From a checkpoint of a small audio embedding model.
Model: 6.82M parameters, norm layernorm.
Training: adamw at rate 0.00054, batches of 64.
Data: trained on synthesized solo parts of chorales (CocoChorales), 39062 training examples.
Rows from block 2, named by matrix and row number. Each number is 128 + 32 x the weight over its row's rms, rounded and kept within 0 to 255. All counts start at 0. Numbers have three digits each. After the name is the row's rms in percent of the matrix's.
# pw2: token mixer project (model.blocks.2.mixer.pw2.weight, 80x160), inputs 0-159
pw2.0 121:127152178156113104153110143129116166107108160120139029096085139132136145114101159138124102141146117078218152123111162137113177162141095132130119059111148164109099108145129155151091133123133104173153159163123162211107139163168135152120156094137182192134127135141140127108078162157149112086084142137114133133179084113160052104093166121142149136109171157153122118163102154146143227141067123108116206101137143096177154096125135143135075095135179116155166099149128120135058068098087090
pw2.1 103:134104155081104134124140094120180166105101162134077071130119152162108160118091226147084105091139135088090094069156150127111103113152107147135145124151085135159110127083125126161121142103111107101104205128127086234132119111201130067174138115102103134100139150149196127153112099130163141105101168141129085145122102139146072133124088104105150082150099134119136046124158135080135199179188148102160152149133143158119120176137092145131151107137211147131169151113116056146118139153112145
pw2.2 119:134129159123090090185176079127159118049163158070126125135106099125139151168181157131161109156151101102165124101117146151119157065137120096145152139124090118084125183083142126152110137066102165105115184063098091157106142081155164069167129163158097125123131121126142113144113118130111134051168180121125138154102103138119107137122069136161198175142063170164222105130158065160116146102148125075164158167146117143138149192124141161131100141092192110181146127098144119132086143129101146
pw2.3 110:090172115131156109129097085132157096112136145100148121157092079124122104156083134142189149141120128157181173066176097155142121111132108076134161053178148156108071145197151120114144116156140141135134178152184138164126134135151066119121121142150181106094151134121133106162078153128073082147167149137109055140146113133162136028106126161073080118129180151137098177142134129176120136132112152146087167125066142039116142121131155180146117138111140127152104141097165129128111224096162112
pw2.4 100:124128177099091130162087148111118091139109115058125145097110128113224121118091121155158074105146076099096125139135154158131124161203079157153154127111081166118152106117104097103106123159124176082073119084127124085097181116119092124123068192117183094137124093096079127106099128196159111100118141119119130132132059127123088166098149107141132136149149123099146087115139136095085162143085108186158180146179085192149133159118173177139157063136098180102143160126095171110074146167091129
pw2.5 095:126088094087139149071165104102194147124156106108113119163093109112122103155159092069176114148189105088126096115122096164125082130135157119115145158080134176125153146090118111118134094130114092197160167080152144194071161055126219125117152071157127147111108202159112113140195071131150156086179124117098136080101182162172127114137101166133149120135119118154144138183122141090141071157143167071133144135161181163147116135154151123100146139096108134150129094091086150102112160070158148
pw2.6 070:161111144129126128171145176180113099118142096148086118047163147180179105154190129136103072091114123135116077082123150160055145086105134151115078191131178140165103115095096147092131107187131131143108142145115109129164125173112077162111120151133080173190171110108107144084195153089150134116117111168212055086147123063092145161177135089137142141153132169128157095099141124112071104103109123138176122096086168118063135180114118121133101132122141096097103112148123148138158113158126077
pw2.7 112:142086114190112127093100165165140064135084157109133080131070058090093097109151177102132099139073107133164139101192124113130144134176175053122137086190173139123155172158108140138122119131140124165056195141104168136124112212174112159149191111161139093149170111149177143082120145155112123138144129127113089109153157137154137082127159100102074114145103111084106093157079147107165144152114131199156134138121140072131142069104154098188135118141113101126131135128146100165142193165148107
pw2.8 068:172163193143113167149099141173136121122153180071088147123130124172140109111159158112139096046050178163162156122158164148166134119146114114095118126181120122145103106075080126119169201082144121156170137095144161196125160083105129094127132147123131112074126115113087190123076164086122147102140171146142177119145080135132147076120163096160180108096123118086141140106146081101166091129186114147119115104078092135127150164113064169153130084132170085164120111135172143085118199127105091
pw2.9 069:079107119147133150173029142104125094118106073155107103105133160108098177086085104097084077112150164084107100155150165194127088123172103107065136129121087098149079093124125102158142127186089120159135142161071120150061135093175106156067180136110058159104153165075141122083137176095132123121187108107140176167121134114115150140118165170179171139175134122100156139175137131130162134141112155117082072151131088146058123182123080180145145138150124102130149142107117119151126117157091124
pw2.10 112:124152130120184132103145136087089143152146111142179159113161097122151113089137047110158187157115145119119133186147122115105155149136131152120120126097157170112130093066123135112155136126144159172185049156171119120126153159031172139082170095108141189118198144116046077117164148108129177169158088129135159109153096132175166131141172203099083139113186112121086165138134108113120112118117140136141127077101131088127090090130166113099146141159091133104115151136134191134167095084181069
pw2.11 098:123090159123117150141120083128152191124169141152147079114110198127156183114075195137107154130141121108151098067131173162106093112121109197146099094073101126110125041067079102143135127149166129180101133149094150223111165093147169158111124149106115163177118114124181140169131096116159165123129147110106138068124162112126102121100136076146131152145086108139133134175100107119134170163110104091113175157164179100128116098110124110055169092109161101095126141135090126147136085037141087
pw2.12 112:123157144131145163125121143135167064166159084074181209133089067141139133152088075097119138128081087177128143161154128156102122091150158103173116124142198143081133163106106133134112128147079128101158119101127065049118165187108143093128108140120102151114070150143079113146101178107101126080126140148103138155105106142131124074112105133109050134115139139143148138096171112169124075151163114155152081107103131080087160122100136157194166093146110119117141151096097167099078206190126075
pw2.13 099:130146106111153133165153037104125173147134088103087173082106202139166152160132094167148158116134084149124152142110188132104080086140142148132127137138112125096093134072171134118150142154052099102110133139123126167115170097188164123115094187078111152106094113141092122212078131103095155106169131132137111133099095127107162154131151101084096142132195135156096174098127108078084076113114158124110111074163112091131085147104082167111168169073145115151154172099175158129175154142143202
pw2.14 097:137136193079110121180124119117146128104141136099114105142109118105144165093114160158149092116130101082130081105123143198140094139193092114133157092130104137125152126114113097114087141098148155113087217078129051165113179064184152117122086181156136089110033114116114126147107119170138133079173207100113134146125093120071088119087110101123162147127137139124140078110115142127101132159157107094102152156148145158107086138117144218142150149094168114164138126078082130112033134159102114
pw2.15 111:112157112116135117153174071133143135165160153110093185160109166122122120142134162140161124124111120159091106115127187065101108063096142090149128156165108096152123129125164204099137144134072083048176139107093079136171119074160150070116116205129125123118105107163133165177079125087099158132155187095113089151126159128108178138176193115099126115122115087124104176120125081163090106138171132131101077097096110108167162126116099162129179144128174100112127136066191133133076176128132184
pw2.16 074:089098122157119123121180136140132188121131123127122106126124174098062109090122075131035158132196119158140076058132089081115106137192146091171168094117112126133152149155120091165137103144081124098120124133073092105108184127089104145079126102126140144129093127156081169147122127069134123167119138091109148132133095175131157148080145147173189159157101108095165165112178137105099134124134077142157131163161159113089135090113086180167157225126086154140171087137179107176117088148145092
pw2.17 101:116135122092119132144099189136103141115124101159113222142138105118169108103128075128136102131151131159052129199122150140152177173108089123161146140104086129115124154130141138100115130161123157117169057157121112059137152132032131163137130138092104110108085102138068116064162078084134156120156115113150130116143141104088140175164175128133112166116150113105109176136141083095113077120082095162155046136140123170128143150103105146110139091156024154093108140160116178164145128212105119
pw2.18 129:094113085147161135170138064208127122141112167137131073082055081129090133178115162144155114145103093159186151135207145137142174097154119053171114032182156119121105180186114126122117140103178103143101145172137158173114131171138126147137168143169127130136117124132133116211143169130099113100122129155149075112177121124171104038100107136115132113136142121144096166130109117165122166116096135154117151084071172084142120082144138137195081172089154118134099131144153124140119149142123127
pw2.19 072:132099123190150178144172136140108108139120119127100115127120142132125133071141143154138132062119193136158149111143170158167097160106103143147105110161108098112064066177178192070217095102094102166078091142185108167082104088099112167129087110105161108120140085132138115095052173092115102153131139131077092111101046154139153114120127094087063107125125170145165122095109180065173130097121175182152136104130114093081104116145132161097172147144117143151120143108123134106128137180158149
pw2.20 075:170134089123094132134066136118107105111133179158148139153083129133093125145190135162111148169168086131151076128123094132160147116147089132180198152050159126109174129096096114118157155159106141132151160063164112081132118129071151126141147153148161159143120064139084085102166153221110075142094139135133211134107119085122171055123073117183124089190138112160126083098142176162111129103103092117115165131107141138166143122071132093167082100158149146101125110111109098069134079122129128
pw2.21 099:156115145109182133141151113170130097155153107064076106108068060127141082119093176115133177170144108106149091075186085105108136097170094071158113112110133122112157154065098121102103096064147075179125173192150123164102084119196114129170176087178102190117112161120150160115165114123122103104153134154152071138086098099126064131131113082085147111108137100127147069121155157063169169154147085130151129084133130189175128129109151132137138142131163145147113096097168131101140143175128118
pw2.22 101:085124102102152146103116136167149159150103098158106112140111135114103197151131170073129123186157139138123144132126087113116165148096139129132145107121125065155136118105088113147105152089166107201151119151113232164098107152128149154206209067136110168121187132104212158152150093158139146155107092172151069109178143097148106106181155152155121099133127125094090146179082102079127171094095112138149106097112153155157101103133137088099098145159147136140113079191145103113200070119138130
pw2.23 088:128121127063148182144133155161138119176156093145070136092084135089139155104112148090150170079101189123053103124111106093126077133106086157176157113117156133162098115034144126082142121149072133129121162164116079124115183095150156111118094117096136144102161056163124138117203117099147219134138121162171081135137114172136109136107097076050128123186128126128126137121147129050102112134106161135122126146149091147091045168139113129140124083151128134145127190109133142093180120121128135
pw2.24 067:134158091061169144146096141176140138126149150095077103148114136129175118147140178063206091130130122172122175113136119118106164160040114177081061136153120099127124109138143102114115096170116098124135162116160116177142080099123138128158120130113084058122127125115145138075116125082106193172129099131130111090096136158182136120106195031118128138118163168125124144158092117107101106162141102158141129129128122120139058133051168168138194128050142130184094113094101121090144154159116133
pw2.25 108:121142120164093092112136168166073047111155111098148164075076076122139140143156099122167069086071099138126128154133143146146203177159117102135150075143159104160153152159113137086131118116158096128126116135112155089128115171068105177170098148159172098143074077108056106088127159125125107127151117138145125103204051112139128131121150106136147109148165123113139137151068088207122135108059118122120101132124152126116134086106134174194143100129090123110105139166107166166066178180088123
pw2.26 088:092080123146111078114126151166126041069135126131164083103158116112105120113185108139183116089096079124159139166163117191139150104111170133127117117139231131060101131192147130177137130185130111111170093130116137132162161131086160165074108192090168137157128109136167086128143180163164182125102088124133176159123096159162128106065124130176072154160136120115122112144083146178151129146098099169126157163131130029115123096107130142126137115098114129081125147091121104142098180116110136
pw2.27 069:162118129134118136083116166120168190119144103126158102089114075118085143126139156031164050096128111163145105070178111106126174160193101126114133139099152170090124186116132187118178141093117109145139094143149136098179085083131127136127121112154163134151121095108098133072153103124181176178067137068085196063089131087109179116119141113151110119118135119056110111146076114192142134129106165190109130108119138178097095169114151100145115072163124135108142063111128115113112121112128131
pw2.28 110:143094120124115132152160145167129086086145185086130078097062084120109122138146181117160108145080096109191117124187120154132115123160127080152105092115154134097119173150115078106107106104136138144091173131095131185107113107160169107149166098193169162125126123125202090157118163120156158066115146140110114112164115142151085079155158102125168114124115136135175081173111111111167186155076148146140205137158158085126156138114183137127081123106172152180102122061103053166076179146126094
pw2.29 093:132138117112089159159133179100099127148120167169181130146165125129107094108134073166142114101093117155120166140120121180155141124134108165169146113077146137118094127141112128163120106208160149138180042093152120079129183151054158171105070165120148136107100108173056176139160156136100147081095150134148153111183162161096198137069099195156101162120161129112143147098117104152092101107093153122111116162147131124111142100188124102075167096120060132108151146123072154115085100106129058
pw2.30 078:076116116159119099091153127214124180134164154122085106127077113141135147139186112140104100138120134072109105116140087094078119100164134084173101120135181117099136168149128147139147173161149114145197128135138075187113129162163114101165147129132175138149141116118132157117169174107064193172141109178101084097128166149171095133134115064183134127103117104168123082088174075094122127144116074173125115126086109073191118123125088066176154104136112150144112106151101188161201096145097136
pw2.31 082:079137120150180195147117129083075162145134129149119143172177094130099201162077158103174128107166157131081099174101116089158118121116052121181144155171055102146108149089126193100146119099142070131113141163099146122126148165151135131156101100108122229087136167101154194112171144124126073139144142110163124173120153095114184151106100140124134153116130143164146106123130130088089131075117165109102130071122144164143151106136140082061155140133116176111127080153165125195173107105163157
pw2.32 129:123091132123061127137171132152166107118144138095152166148112065144132131132172168120092080173079093176132126111187090110147076086173166084110130173143179151107174186158125149112132155135080126136086184077104069077141086132169135088144171088175086126121175155133154120148144150131105139105163155076122135115062174127114133120162152097128120113126070101135187101103135113182141096151186132126145092152086113126110136166135163108216132117153162109169123117080080116128133175192100160
pw2.33 122:119199103116138152116125135110088215152111126159104145114211170138125135123127063161117142095182189122142153173067170127145181176090074191120121121109084072157139078104152159113147139084169139099204057164156156110169145107099125173134085170104144133133087119133086163085118117116113130171135089133122140121155123124074138188145146148130165142124150130137140162097111099148088083100088130129110135136125126127119089081135074116099092122114063142064098113156155186157146074123152126
pw2.34 110:132162100147173147143089150141130121189061066098141159129141134135113090149092055145168141088093049135059129173152110145130122157172137128175112109150096202183127170123112101136111149142129086129108093173139114064138098130072056155135164136131112155146110081139075125088119146137118129147109139094103125114123086118078160126094184146097082144116169085132094190146124181084134093107114114193109123086105155127109094103118107184179167113178078146092139131152118193125162122162138152
pw2.35 102:104096071124102132117096151158129090101119130144054155114104138161121158151125200122163106161150141137157125106177079136131078111133142124113157133146034081225160160122095149137118119109163084124095150104124113145069127088132069125188111062123092091138166138093147111158118094130160034121137137117140103110134123092126096118108132085095134106141083157117135098171159142102187104145172154195150115122106147217139178124123119160144107157164112098151129050127126102170110172149083155
pw2.36 089:099135120145105132084136092126144101158178097063117141082140158144172157129119121103192138095154089103113083103167078177121119138195160160130183121095139133110163137040118109137154027069127132152121145163106143088118088134166152094120125158119109139152089071106154165117160109154105145154084126103087138144133123095054166146121174107135117099132128147110124122160065130098108089137146189213127094101131110116126096075126120212139172217115146160097138152093129143115156155114114116
pw2.37 109:138111135091105117142065137124135105105055155092183123159183084137066158092042183179094097092135147165076127090144141144157078141164094095142128143167123085097157078184153118104125130108130158154112142087151106132177124172140070144151155139166111125120060142149171165110098128149104066148057128114143115104107177145076148131133166105139072136122060164114174098081143114162158158123159143152142114134137142131093198123120096128162140113164155094121135130126067052102107171126127130
pw2.38 098:113102168131136165096079111113111143181152086073090183141135106124198111100096084140147124133142143116078108116101138212159094095192175160092157172109126171118150093033135104092114073120138159152080158121165123107098127134100137139119104156131146122120114092128129121137141117148136171156117140117120111115100130139048111174135178133122139162156083100076156115137099193079130078140133175195178094152126120117143079129095128147151215154126113196077124110095106166129112155148162183
pw2.39 105:148132147156147118094130130127117177164137073178125133115208135126132149168126107088091170166148157160138201190061120132116151168112118185100114141105112082091133092161111174139128112101144148167163035139145201076125152159060138208147136083095102114133119144137105087136108147093105106189144095156132132105123128101168171162108101173104089152133160130141107166146121086148102094082093120117120103117140145128116082123112137085079109118159045134133137146177175129151160061074145128
pw2.40 099:115095090134124100125128119178139111108147152161085103113089120123186101141222063092181154153115146118137102140144122083127171108105153073149150111115169138064099138111154146149144180133111142083147099153105150126094101071064225106114120077149158207157144143169078092151185134108179133109134088156104133125151117150220082104120113152165139100125161140159150136138099100092120120112105118122130140087086115117169087117154132147188103187090131133173157097098131139142198128136134074
pw2.41 111:129105073182109073102162137185117074125161131076175136137118088109143099112199044098139116172057129180170119173144133129119144138129145089121123141133197086089112162186133126128128102136139135146138071104095119088150132162033101123130182113144095098129160128119073095093199176158138151131147135133140166131172155132120154079153151163143107145128135120102138168131131144144152098082118142138155101158093148087141103077107148112213131179151065117137144123143203124119162169161106117
pw2.42 079:159138154194133152112101151129127070110122137079140127102130187115242105130136117047132082149118122122096183107081105173097158103111126117130098121146147157201086148177122076155102166102110148108100132099082101111095134052143127100133115126099154126182140099126095100102150182177148168159153114109092186175155089193076103176092119149158129137179119092102132113128106145151104121115133133145144178128125111155119141075140109171171207134128082117118144174090085117163134122161090158
pw2.43 108:069143068135169072098141135125129116164103150171123169123164121106099091126137092111118169150093126168134150144142142071149177135088113108128153126126200106077122153196135136135166183129140111151161079140139155045118146115114141162130153143105097173101140129132092126143173191095095121187137094157115149150159152154171174086119106129113064138130180133131076201108144113165102056076129137140100099102082149107149062111103124114129074164167110120137096163167194141129205151159159137
pw2.44 097:121142111106104106164143173109140132116118146159124097107099071115145145141115149115123093160139061087159123107193150135157133165138115124159120142145042072169136162052151153089174154094090082149165115126119157119132078198129091115199198072191107100082151172108184162127119043108134069098104131126121100151141100131123150129152169130094160129085108153167143091145139102069170091106142135152158104149139122153135115168139096157181113147168120147134117107180183087119154082174110157
pw2.45 105:099093115160146072108158122159152102106090177152109050128113112153021134123134186118092115176088158132151161097128123118125174131126160145145138077172163068121073142181154130134147110131144123159119147127095152204130116136184120168156172094110138140120114129121188143189126163112116107136131103173119114142177136130123091067156103092144092140112127180104136116106100061141145199106098170135098181108122176068128139130114079100104037136075202158108142149129152117139124138117102108
pw2.46 077:127141126207124178124099115125143099135162109123156154095115079165189091126126136113147124130118142095107070185108136111131171163137133104097108132061112128128133132163110178144151106093103042146154140133140134135150063116134132097120123102101189197196116145165095044156123118111125089151129110163068173088102122027127118113138183122076117105149125084074168094093150154076193147130112135091152093155098121111155115123173129090162102090129126159115167183124140130142130050136147117
pw2.47 113:150114080150160103108122122127127047080127151127128054161104103127066085107138190121173141127105105149183119106177110174163136100149054092117155117210108109120097106159131097105120053108149114167104156153169099175089126166195087111156211087153163139145122125103185120146138124153136090129134134129142099146119126134161135080107109158086118088104104171127140117142136133158169174155173120136131168128097100113139152124145166138157099181146146160132145107126213069133154198067139139
pw2.48 071:066154086143136094122073112101111146102155145122143111173131142125133053166112119105134141159097160183102107159086100150138126104202180131120186125080174117134137132201096077191088189124089138100124131158164144128074168176134116145131125140188128141081145077164121105117202148154099129125120091132096132100097080137118068178176147116132086114133118113067137114127135109119130118180125184100147076149118148126121175130125127128098142139133089171221137082151095083163070108105174123
pw2.49 071:140148147098112115137131137163133075085098061105060135128133174095147115080102119079095088116148054135116184104134119136186125164215106111107149162129145132125100120054158189043101088138142132125125160156196090150117107090131139142150101117103103087155101080086131146148117104088104117162176130096164106122168081101103113176150137111099127129160142113106151083068148163167129151153115160113161101095197110120080055139091157080123108184101118060141138122101117132142150158150106128
pw2.50 108:178100097139117090126122080117109126101142144169162083137145161142058140136146184138087109175157201144190138113052174152103158146073139175142108116084124031077112066175116117161098122105174151099148120116133188201143112127159186130148122125081107107107094131121164132132103164093118171147126146125129124116157137103117118155109079110173102183123081149135183115113109065158138193107123122090145153162131165106094141098141105153076088104107175140130142150137122089103077101071120107
pw2.51 123:089113100135097073111143140174136081119137152062097089085084041146122134116170181093155085152101076084105138148167083122121130105126142060140108117151130121103139194108115122161147134117129139126090178108131149202128137125145157139174192075180135132146151142115158100154204134134123150103134156095142078066133125133137124078168132108162172068130101098090145095142095109101128180101129133191161121109102155125160116098097175138124157160120172086188141135129146080127122210159080163
pw2.52 100:100134077132121113083141183168114161170078159146069116114123154142148187108115145091138140122162163138119160161064081099146083120115144183111141146115077122214156117113092108147137122111144128179139089076095150112119113138136123166165185063099111103150211144120173141110174087131137106136111075142105120105150136146120147134151151148133122091144095129102122127187115113088108108094097117102109100166170172200125158090139090091100163142126070082141106088213069074099163071107131158
pw2.53 125:103107101179172097132131145191109082177116108083106130114086036133092079132150113093147151139096056162111160141195105097135116144155111062171125134179146149111146178140122139137129144089093079185106130195145137078105100218134090123177194098193119166133139143117134121144129156132136069127141118089116126141149114116153125060135113147094080101136140141126114124120137165090157126104119126171116141077072123057161130133127140158205156165176089117114101109152140134116159173155121107
pw2.54 108:111168187101142121148126125114154137167131097121117173137107183127158094098131055132161172149166146169096086091119172167123116110122129138124173106167081177164152135127110133138100116102162130088089142147167094045122119115137035105140064172125142116122086129120054104119110136127099086113179142096133120120107102149111106096156123109114147138120191096088065189139158169148093132176167134171119072059134138137139064157128134176161148123090152131140119112154064198108054137128158151
pw2.55 130:121141075113109151095153117089177203121110141184089157198203208126122124126113088119126137130171211160121127152094114098136062151071147232084133169099118116122125043119117130140131110158152118110129116119130134113114106103149107109119104127075115129148146174120127113097126128125121075184114087109133142129054176117139158187126115124133086145120114111137124144091150163157128090165201121136154090142142078153105123145126140055068154131119155108091139137143093121144203100079125140
pw2.56 073:162109084160129180142126172137103143122060085079083130159158135120122064122070133137165085093136118159124136119138157134156153124151113133105162134104145089088115109135181062217124154211100141167154122179118163092166083130128152057143101092129154162123137169181162114082115112154187099106118194174090142071121071147112135158112088137079124093156120126183119141091119117102169148120153086101150115146152129137185177109033162138148142141177121137111135170143117137087117114137139141
pw2.57 074:147124153083176163119114186077125129155147075108108146178123152119074166140239107147157113109113167111125147083130099082117125101090112100129114151115115145150135162068177121119166146122087166143128094175078113210174181102116104113122137114100142169174113082070130159087094067100144143123157106149131153129122139140115160099132138109128117104083125073093160099062130051123115127151101125113129114170105089143155118191094076135118174061136128137082103189143122105186188140128145120
pw2.58 134:142143112115181152092115160108123183155103097178140174129198195136140128112129106137141158120166217152115154154051131142134127136067145225107125132109119155143109056126124115121125125140182139135177078128166190111134125140080127143105138112064127132116155130128074137082084118138124138214140070133131140125167121144139144174131112164085128120139195140107078144129131135110153099116090137136135102099135137119111091070127120066052138095113108120107136132177104152109134042062165135
pw2.59 123:123132151154178151111125170131086167196107058161091187095109130124178105136124069153158184133096095151067116185143115077137150131139157143134144112150154159167143100079136158135145106156085096152133076168151132075115104183098124162056133152117119133123163128121071163107131138158093117186140077093127098134161127127139164109156178141072066109126195080132062166153095138078135086141103134180108083083138137090129081107129111114139175124112089136127133126149120181120191104140170166
pw2.60 071:130124200145099039152159153128092151107150180142088151129127099177176146075070126111143187144135137113128164134183142123138143127167131119116121161109132121089119155128162143056087204077166174104132175184191130098180139144149136129135141173133105138087140109121122142157090138173091134145134110115220095084165108105136132095146075114136103053138139136126113116137151093134147166151146199084110137184106080101090121116132127107112132088147118098110067154117097188091053121114140133
pw2.61 113:142107080150174096102123190121096153125075112183129099184222146106064123107113121149078164128146182133122109119069137072114148148072103152089106154110149075151136075146139134109111122110166131110173078202096165108176160127117136158178151079102091191116116161140124164094141135113126128159124064113146146131143208131135176164101132158190115131111112125153125140102156159098155107092158131151080129145104098108116128121120110043076124129129104126075136125169112158113201077116134105
pw2.62 116:128147136118173139097102129071159182161091119149138167156211170112139145109084109132069144118201185172094103114045155112124103176099120209097159160125092131146130057110146114130114102124150141135152084138169156107102138091144111149124090106076117114133102164137081124100102121089090082171110102133113119138092124105111145216139080129112123149127113132145108128112129118123180107123130138111124073084183106163103087174135085080044108095142148145097132140145122184135141060100190147
pw2.63 106:143126097099124134144107166107121200130117146142047142149111121088116128115113176119106111158187153098077096107146122077124134166119117122139118172128036131226118127073136159122181108120134140137099154133123109123121099079124104074163157060161113155146146142117189181133173055144119098132140149138145145116070117151099123113133129093143181099129072127155159115096195143052158118157132142174156129153144104212147136171116077136087117117161140107131135102134113114158203067146118176
pw2.64 071:204138207186151116174113098077129164103129113205084080167119085168163112126065092088102115152144171105136132087124100122178176089118166140168157162110155113063147151129152095119161150073176171140102092102173164108152121104136149103139119138144167164159149078095154172130107135158070091103115086158142201119148138110155129151170126079114109129094109175112148121142200142112138113110141132104139088147091088089057126165174133116076124064095127148115114105101133144113160123140138109
pw2.65 081:126133170074167111111153164067154142093122073200167144149167100139103144146151140129064119165104117175091122121138117143104151104161129114090159162125167151053122142186134126107065158125148182128150121135132127098179106226152077101102159114138083105113115122134149099133152221176136127146134134102128108119153183152096139151144085169147117116095130150111170169131194146153112159173116144121114091129120125094152185126150103135127092040129128070116116119112109116102039106155151066
pw2.66 113:110127127108144115161104093124110138115121154170145032154163116101061138134113227192111122156142175116164125047137174114089147141098097162080129126103093041136129095180155117150126117137161111143113182176111148209181133142156114132163110103137136158116165163113182141133096141117126095109110168156131125151109174141150120146158102074164144095108097143121096104083179131152125216111106133100137176134140160101137188143138114129127040084124157139122106156169130077130116093115140097
pw2.67 091:135116154142150180148150137094104195208098129142095170135121132142167081092093125125143156164108122096089099174155149039148128131146139139148098188158098172078133083073150122146154109138070090118092116168154099122090098150138166107058123133150129163140153145133132155140103136130072099124138153064103119155088157150127180126164189082116111142138174057123139112101189144050130090127137132172129082135125074048149121189086119129114109123092104166139136151099141115108198142149150131
pw2.68 069:071095111170108131110087154103122164139086137139126110182109124179129150139067156146100137158129104109157157158131111077150094141183125141164170195075142102137080104114110084159084146171099123161122101132096133192169157155161141137118118171139180198090103101144138131122113156172126172111118115179131138118132135060122158131137194110156113147146139158185110121102125109120095117116143225049150136119188109108141090100192119141045079185064084162141095097140117148136139133115145128
pw2.69 103:167122214076159176132114141102144147149143135121150129132096116122136090138131098095146144122119138100152096110164073161141093115154176129140127157073132183112128157098087158163141085125148112147102113099157093157096163107129119106075127066151122158112155200128118117124102093155131164106141139104147166135114105114198117126124104152088174169141162120115114070121151156140131178151159112045110148087135125194137137183098143099034147083114117069165136111087138157104077085070131017
pw2.70 068:206111144132111153129128165114122187121120129147090160157100115127079169182174133133117075142129080132173147086147174167128160103125111077089043155171164116122131065077130165176158109106157171061064127139168099142178174125105163137113121111168123141058142091092125140140091127156108216105091120138123154162115147145118100108127136101146162165140156137096126159118154084148118126124132070140162098120020129135121159111129128127165168149153177095124118078148132127067157164161099109
pw2.71 117:130116103157108135158131079158132053075122131056082085142088051116108112158151151095154116116131064111138085077156100123136145119168107051173129153144126146095106189108125149133128119094111120088114215096091081171129135094196136076158118102173128122123095134121160115173173125152095168075129179124138119107112158126127101065130119097119188103119067111163169095138123121097090119135160149143114141173117139133098136122113124194167120161101190109169093120094169100108149195164104154
pw2.72 094:143116151143123115090174173153122052108136107100129105112057065135155101147116147162166132124099121115180110123173075155130102123200121130100136080170093148084135167134107080147074149104085156140078129107121116126116119121110117111142149065163130153140159123175174083142100109146145073107109095102147145123114039131170081074074113170078133135121098164120137112135128137171163214176137146125135142116139102176177191134150200173126121124150125124163137133079151120126064147102085062
pw2.73 077:123138083129089077154078168133155119124152140175152140093160086093119130167145100091126115169132111093074079140115109137145085082103167127121230124160158097120174157129093140135174077160089114114100095144145143174148087110092100116119181128109126152141101097141160073107183173216168130144194127152125129148167144174109143105180118124112108069155165132142150130098094130102176106114141164141174184098151097170142140110106060119161091155127169185159114152134071104082122083119154175
pw2.74 110:127164098127128103106134133112138145147143087192112222151118127091118180197185099113193124133117124110082164191118120074108132136130093132126068170135081078150129140088153113140141151105119138110174105162116116077128116128102165160099161146130040104096145155140085154170141138060107115150153141176131122140109135147131190110159129143126119102098103151171092208127096116124098058094119141107134038098068152101142115102097101146172128169152094117113101140129182140157187143102146183
pw2.75 114:150093091130123117168181122145142095082148119083117072109101104117125114123162184107094093151157093079143128090121093098135105133152128101145112127109151096144157212120122176132130151086066081148086163094097105149134097103133129076164143104178140183112156097129210138135199105167164141090128162111119167135088159141133061096128132101145218120125072077153157072158137129114155136107149131129131139142106100187152125183138163138145160150152170160166160100098151060125163152182091187
pw2.76 123:123148146092122152183128082056122196138127141195147151172172207111104106153118106140097122128127152153096153141085179114111136137056189159117100183136114153162156092152167150149145106170101161092126079103144137116162131101153118130114031203049142102117055119118083172143095160080095119116122142139137163121098127117062198142161090136118084133106136154150153121089149120143131077099144115101100118136155126145091113130125073142093133119094114131119099177122101154123088093149138192
pw2.77 125:127142069134164133086126049080177181151162127148065118119161212150162140160133114095187155157180140114092140168079114119095082061064147164141124162101078125129098081119128140166138140116149150145180065108142161147118122067099162091097151125097156126130154145134105112190122097131160125154147073118136147123111122118158145143126083189092167125128149145153109122149128100108159112153152130109124169139127148136159054134146113077083107173098105108149122136089179171122153134049182190
pw2.78 095:184173214151121142158090124103151125115170168134183144138114086135128076083135081170113125130095156165186111148162158125158145100122162156069119156130194182062126108157133176112129101141116158102068085168143137109130122153106087106055072171146191166120133148139106076087060203129104089144139132115158159119089099147147103133101122131131107116135164123128109118127118124178121155142150132156155142105118148098113171130124147115145114043108142096133169124107117184141056139075141057
pw2.79 084:190134150138104186112177177126131051093138105068198125099109147117109147085138096084181116143158120136118099126108142144175138143144137170104153148168134130127165133150084045068108113157099110081179164067082096142135198132099097089113100141095143091147152088100113107061133057127113116146132137085104073129107071148109113200127168174127140160190127073103108148149148149175139123112155172134088118175135113159124109150162089149131111147117127156141194082136155115175121111115146124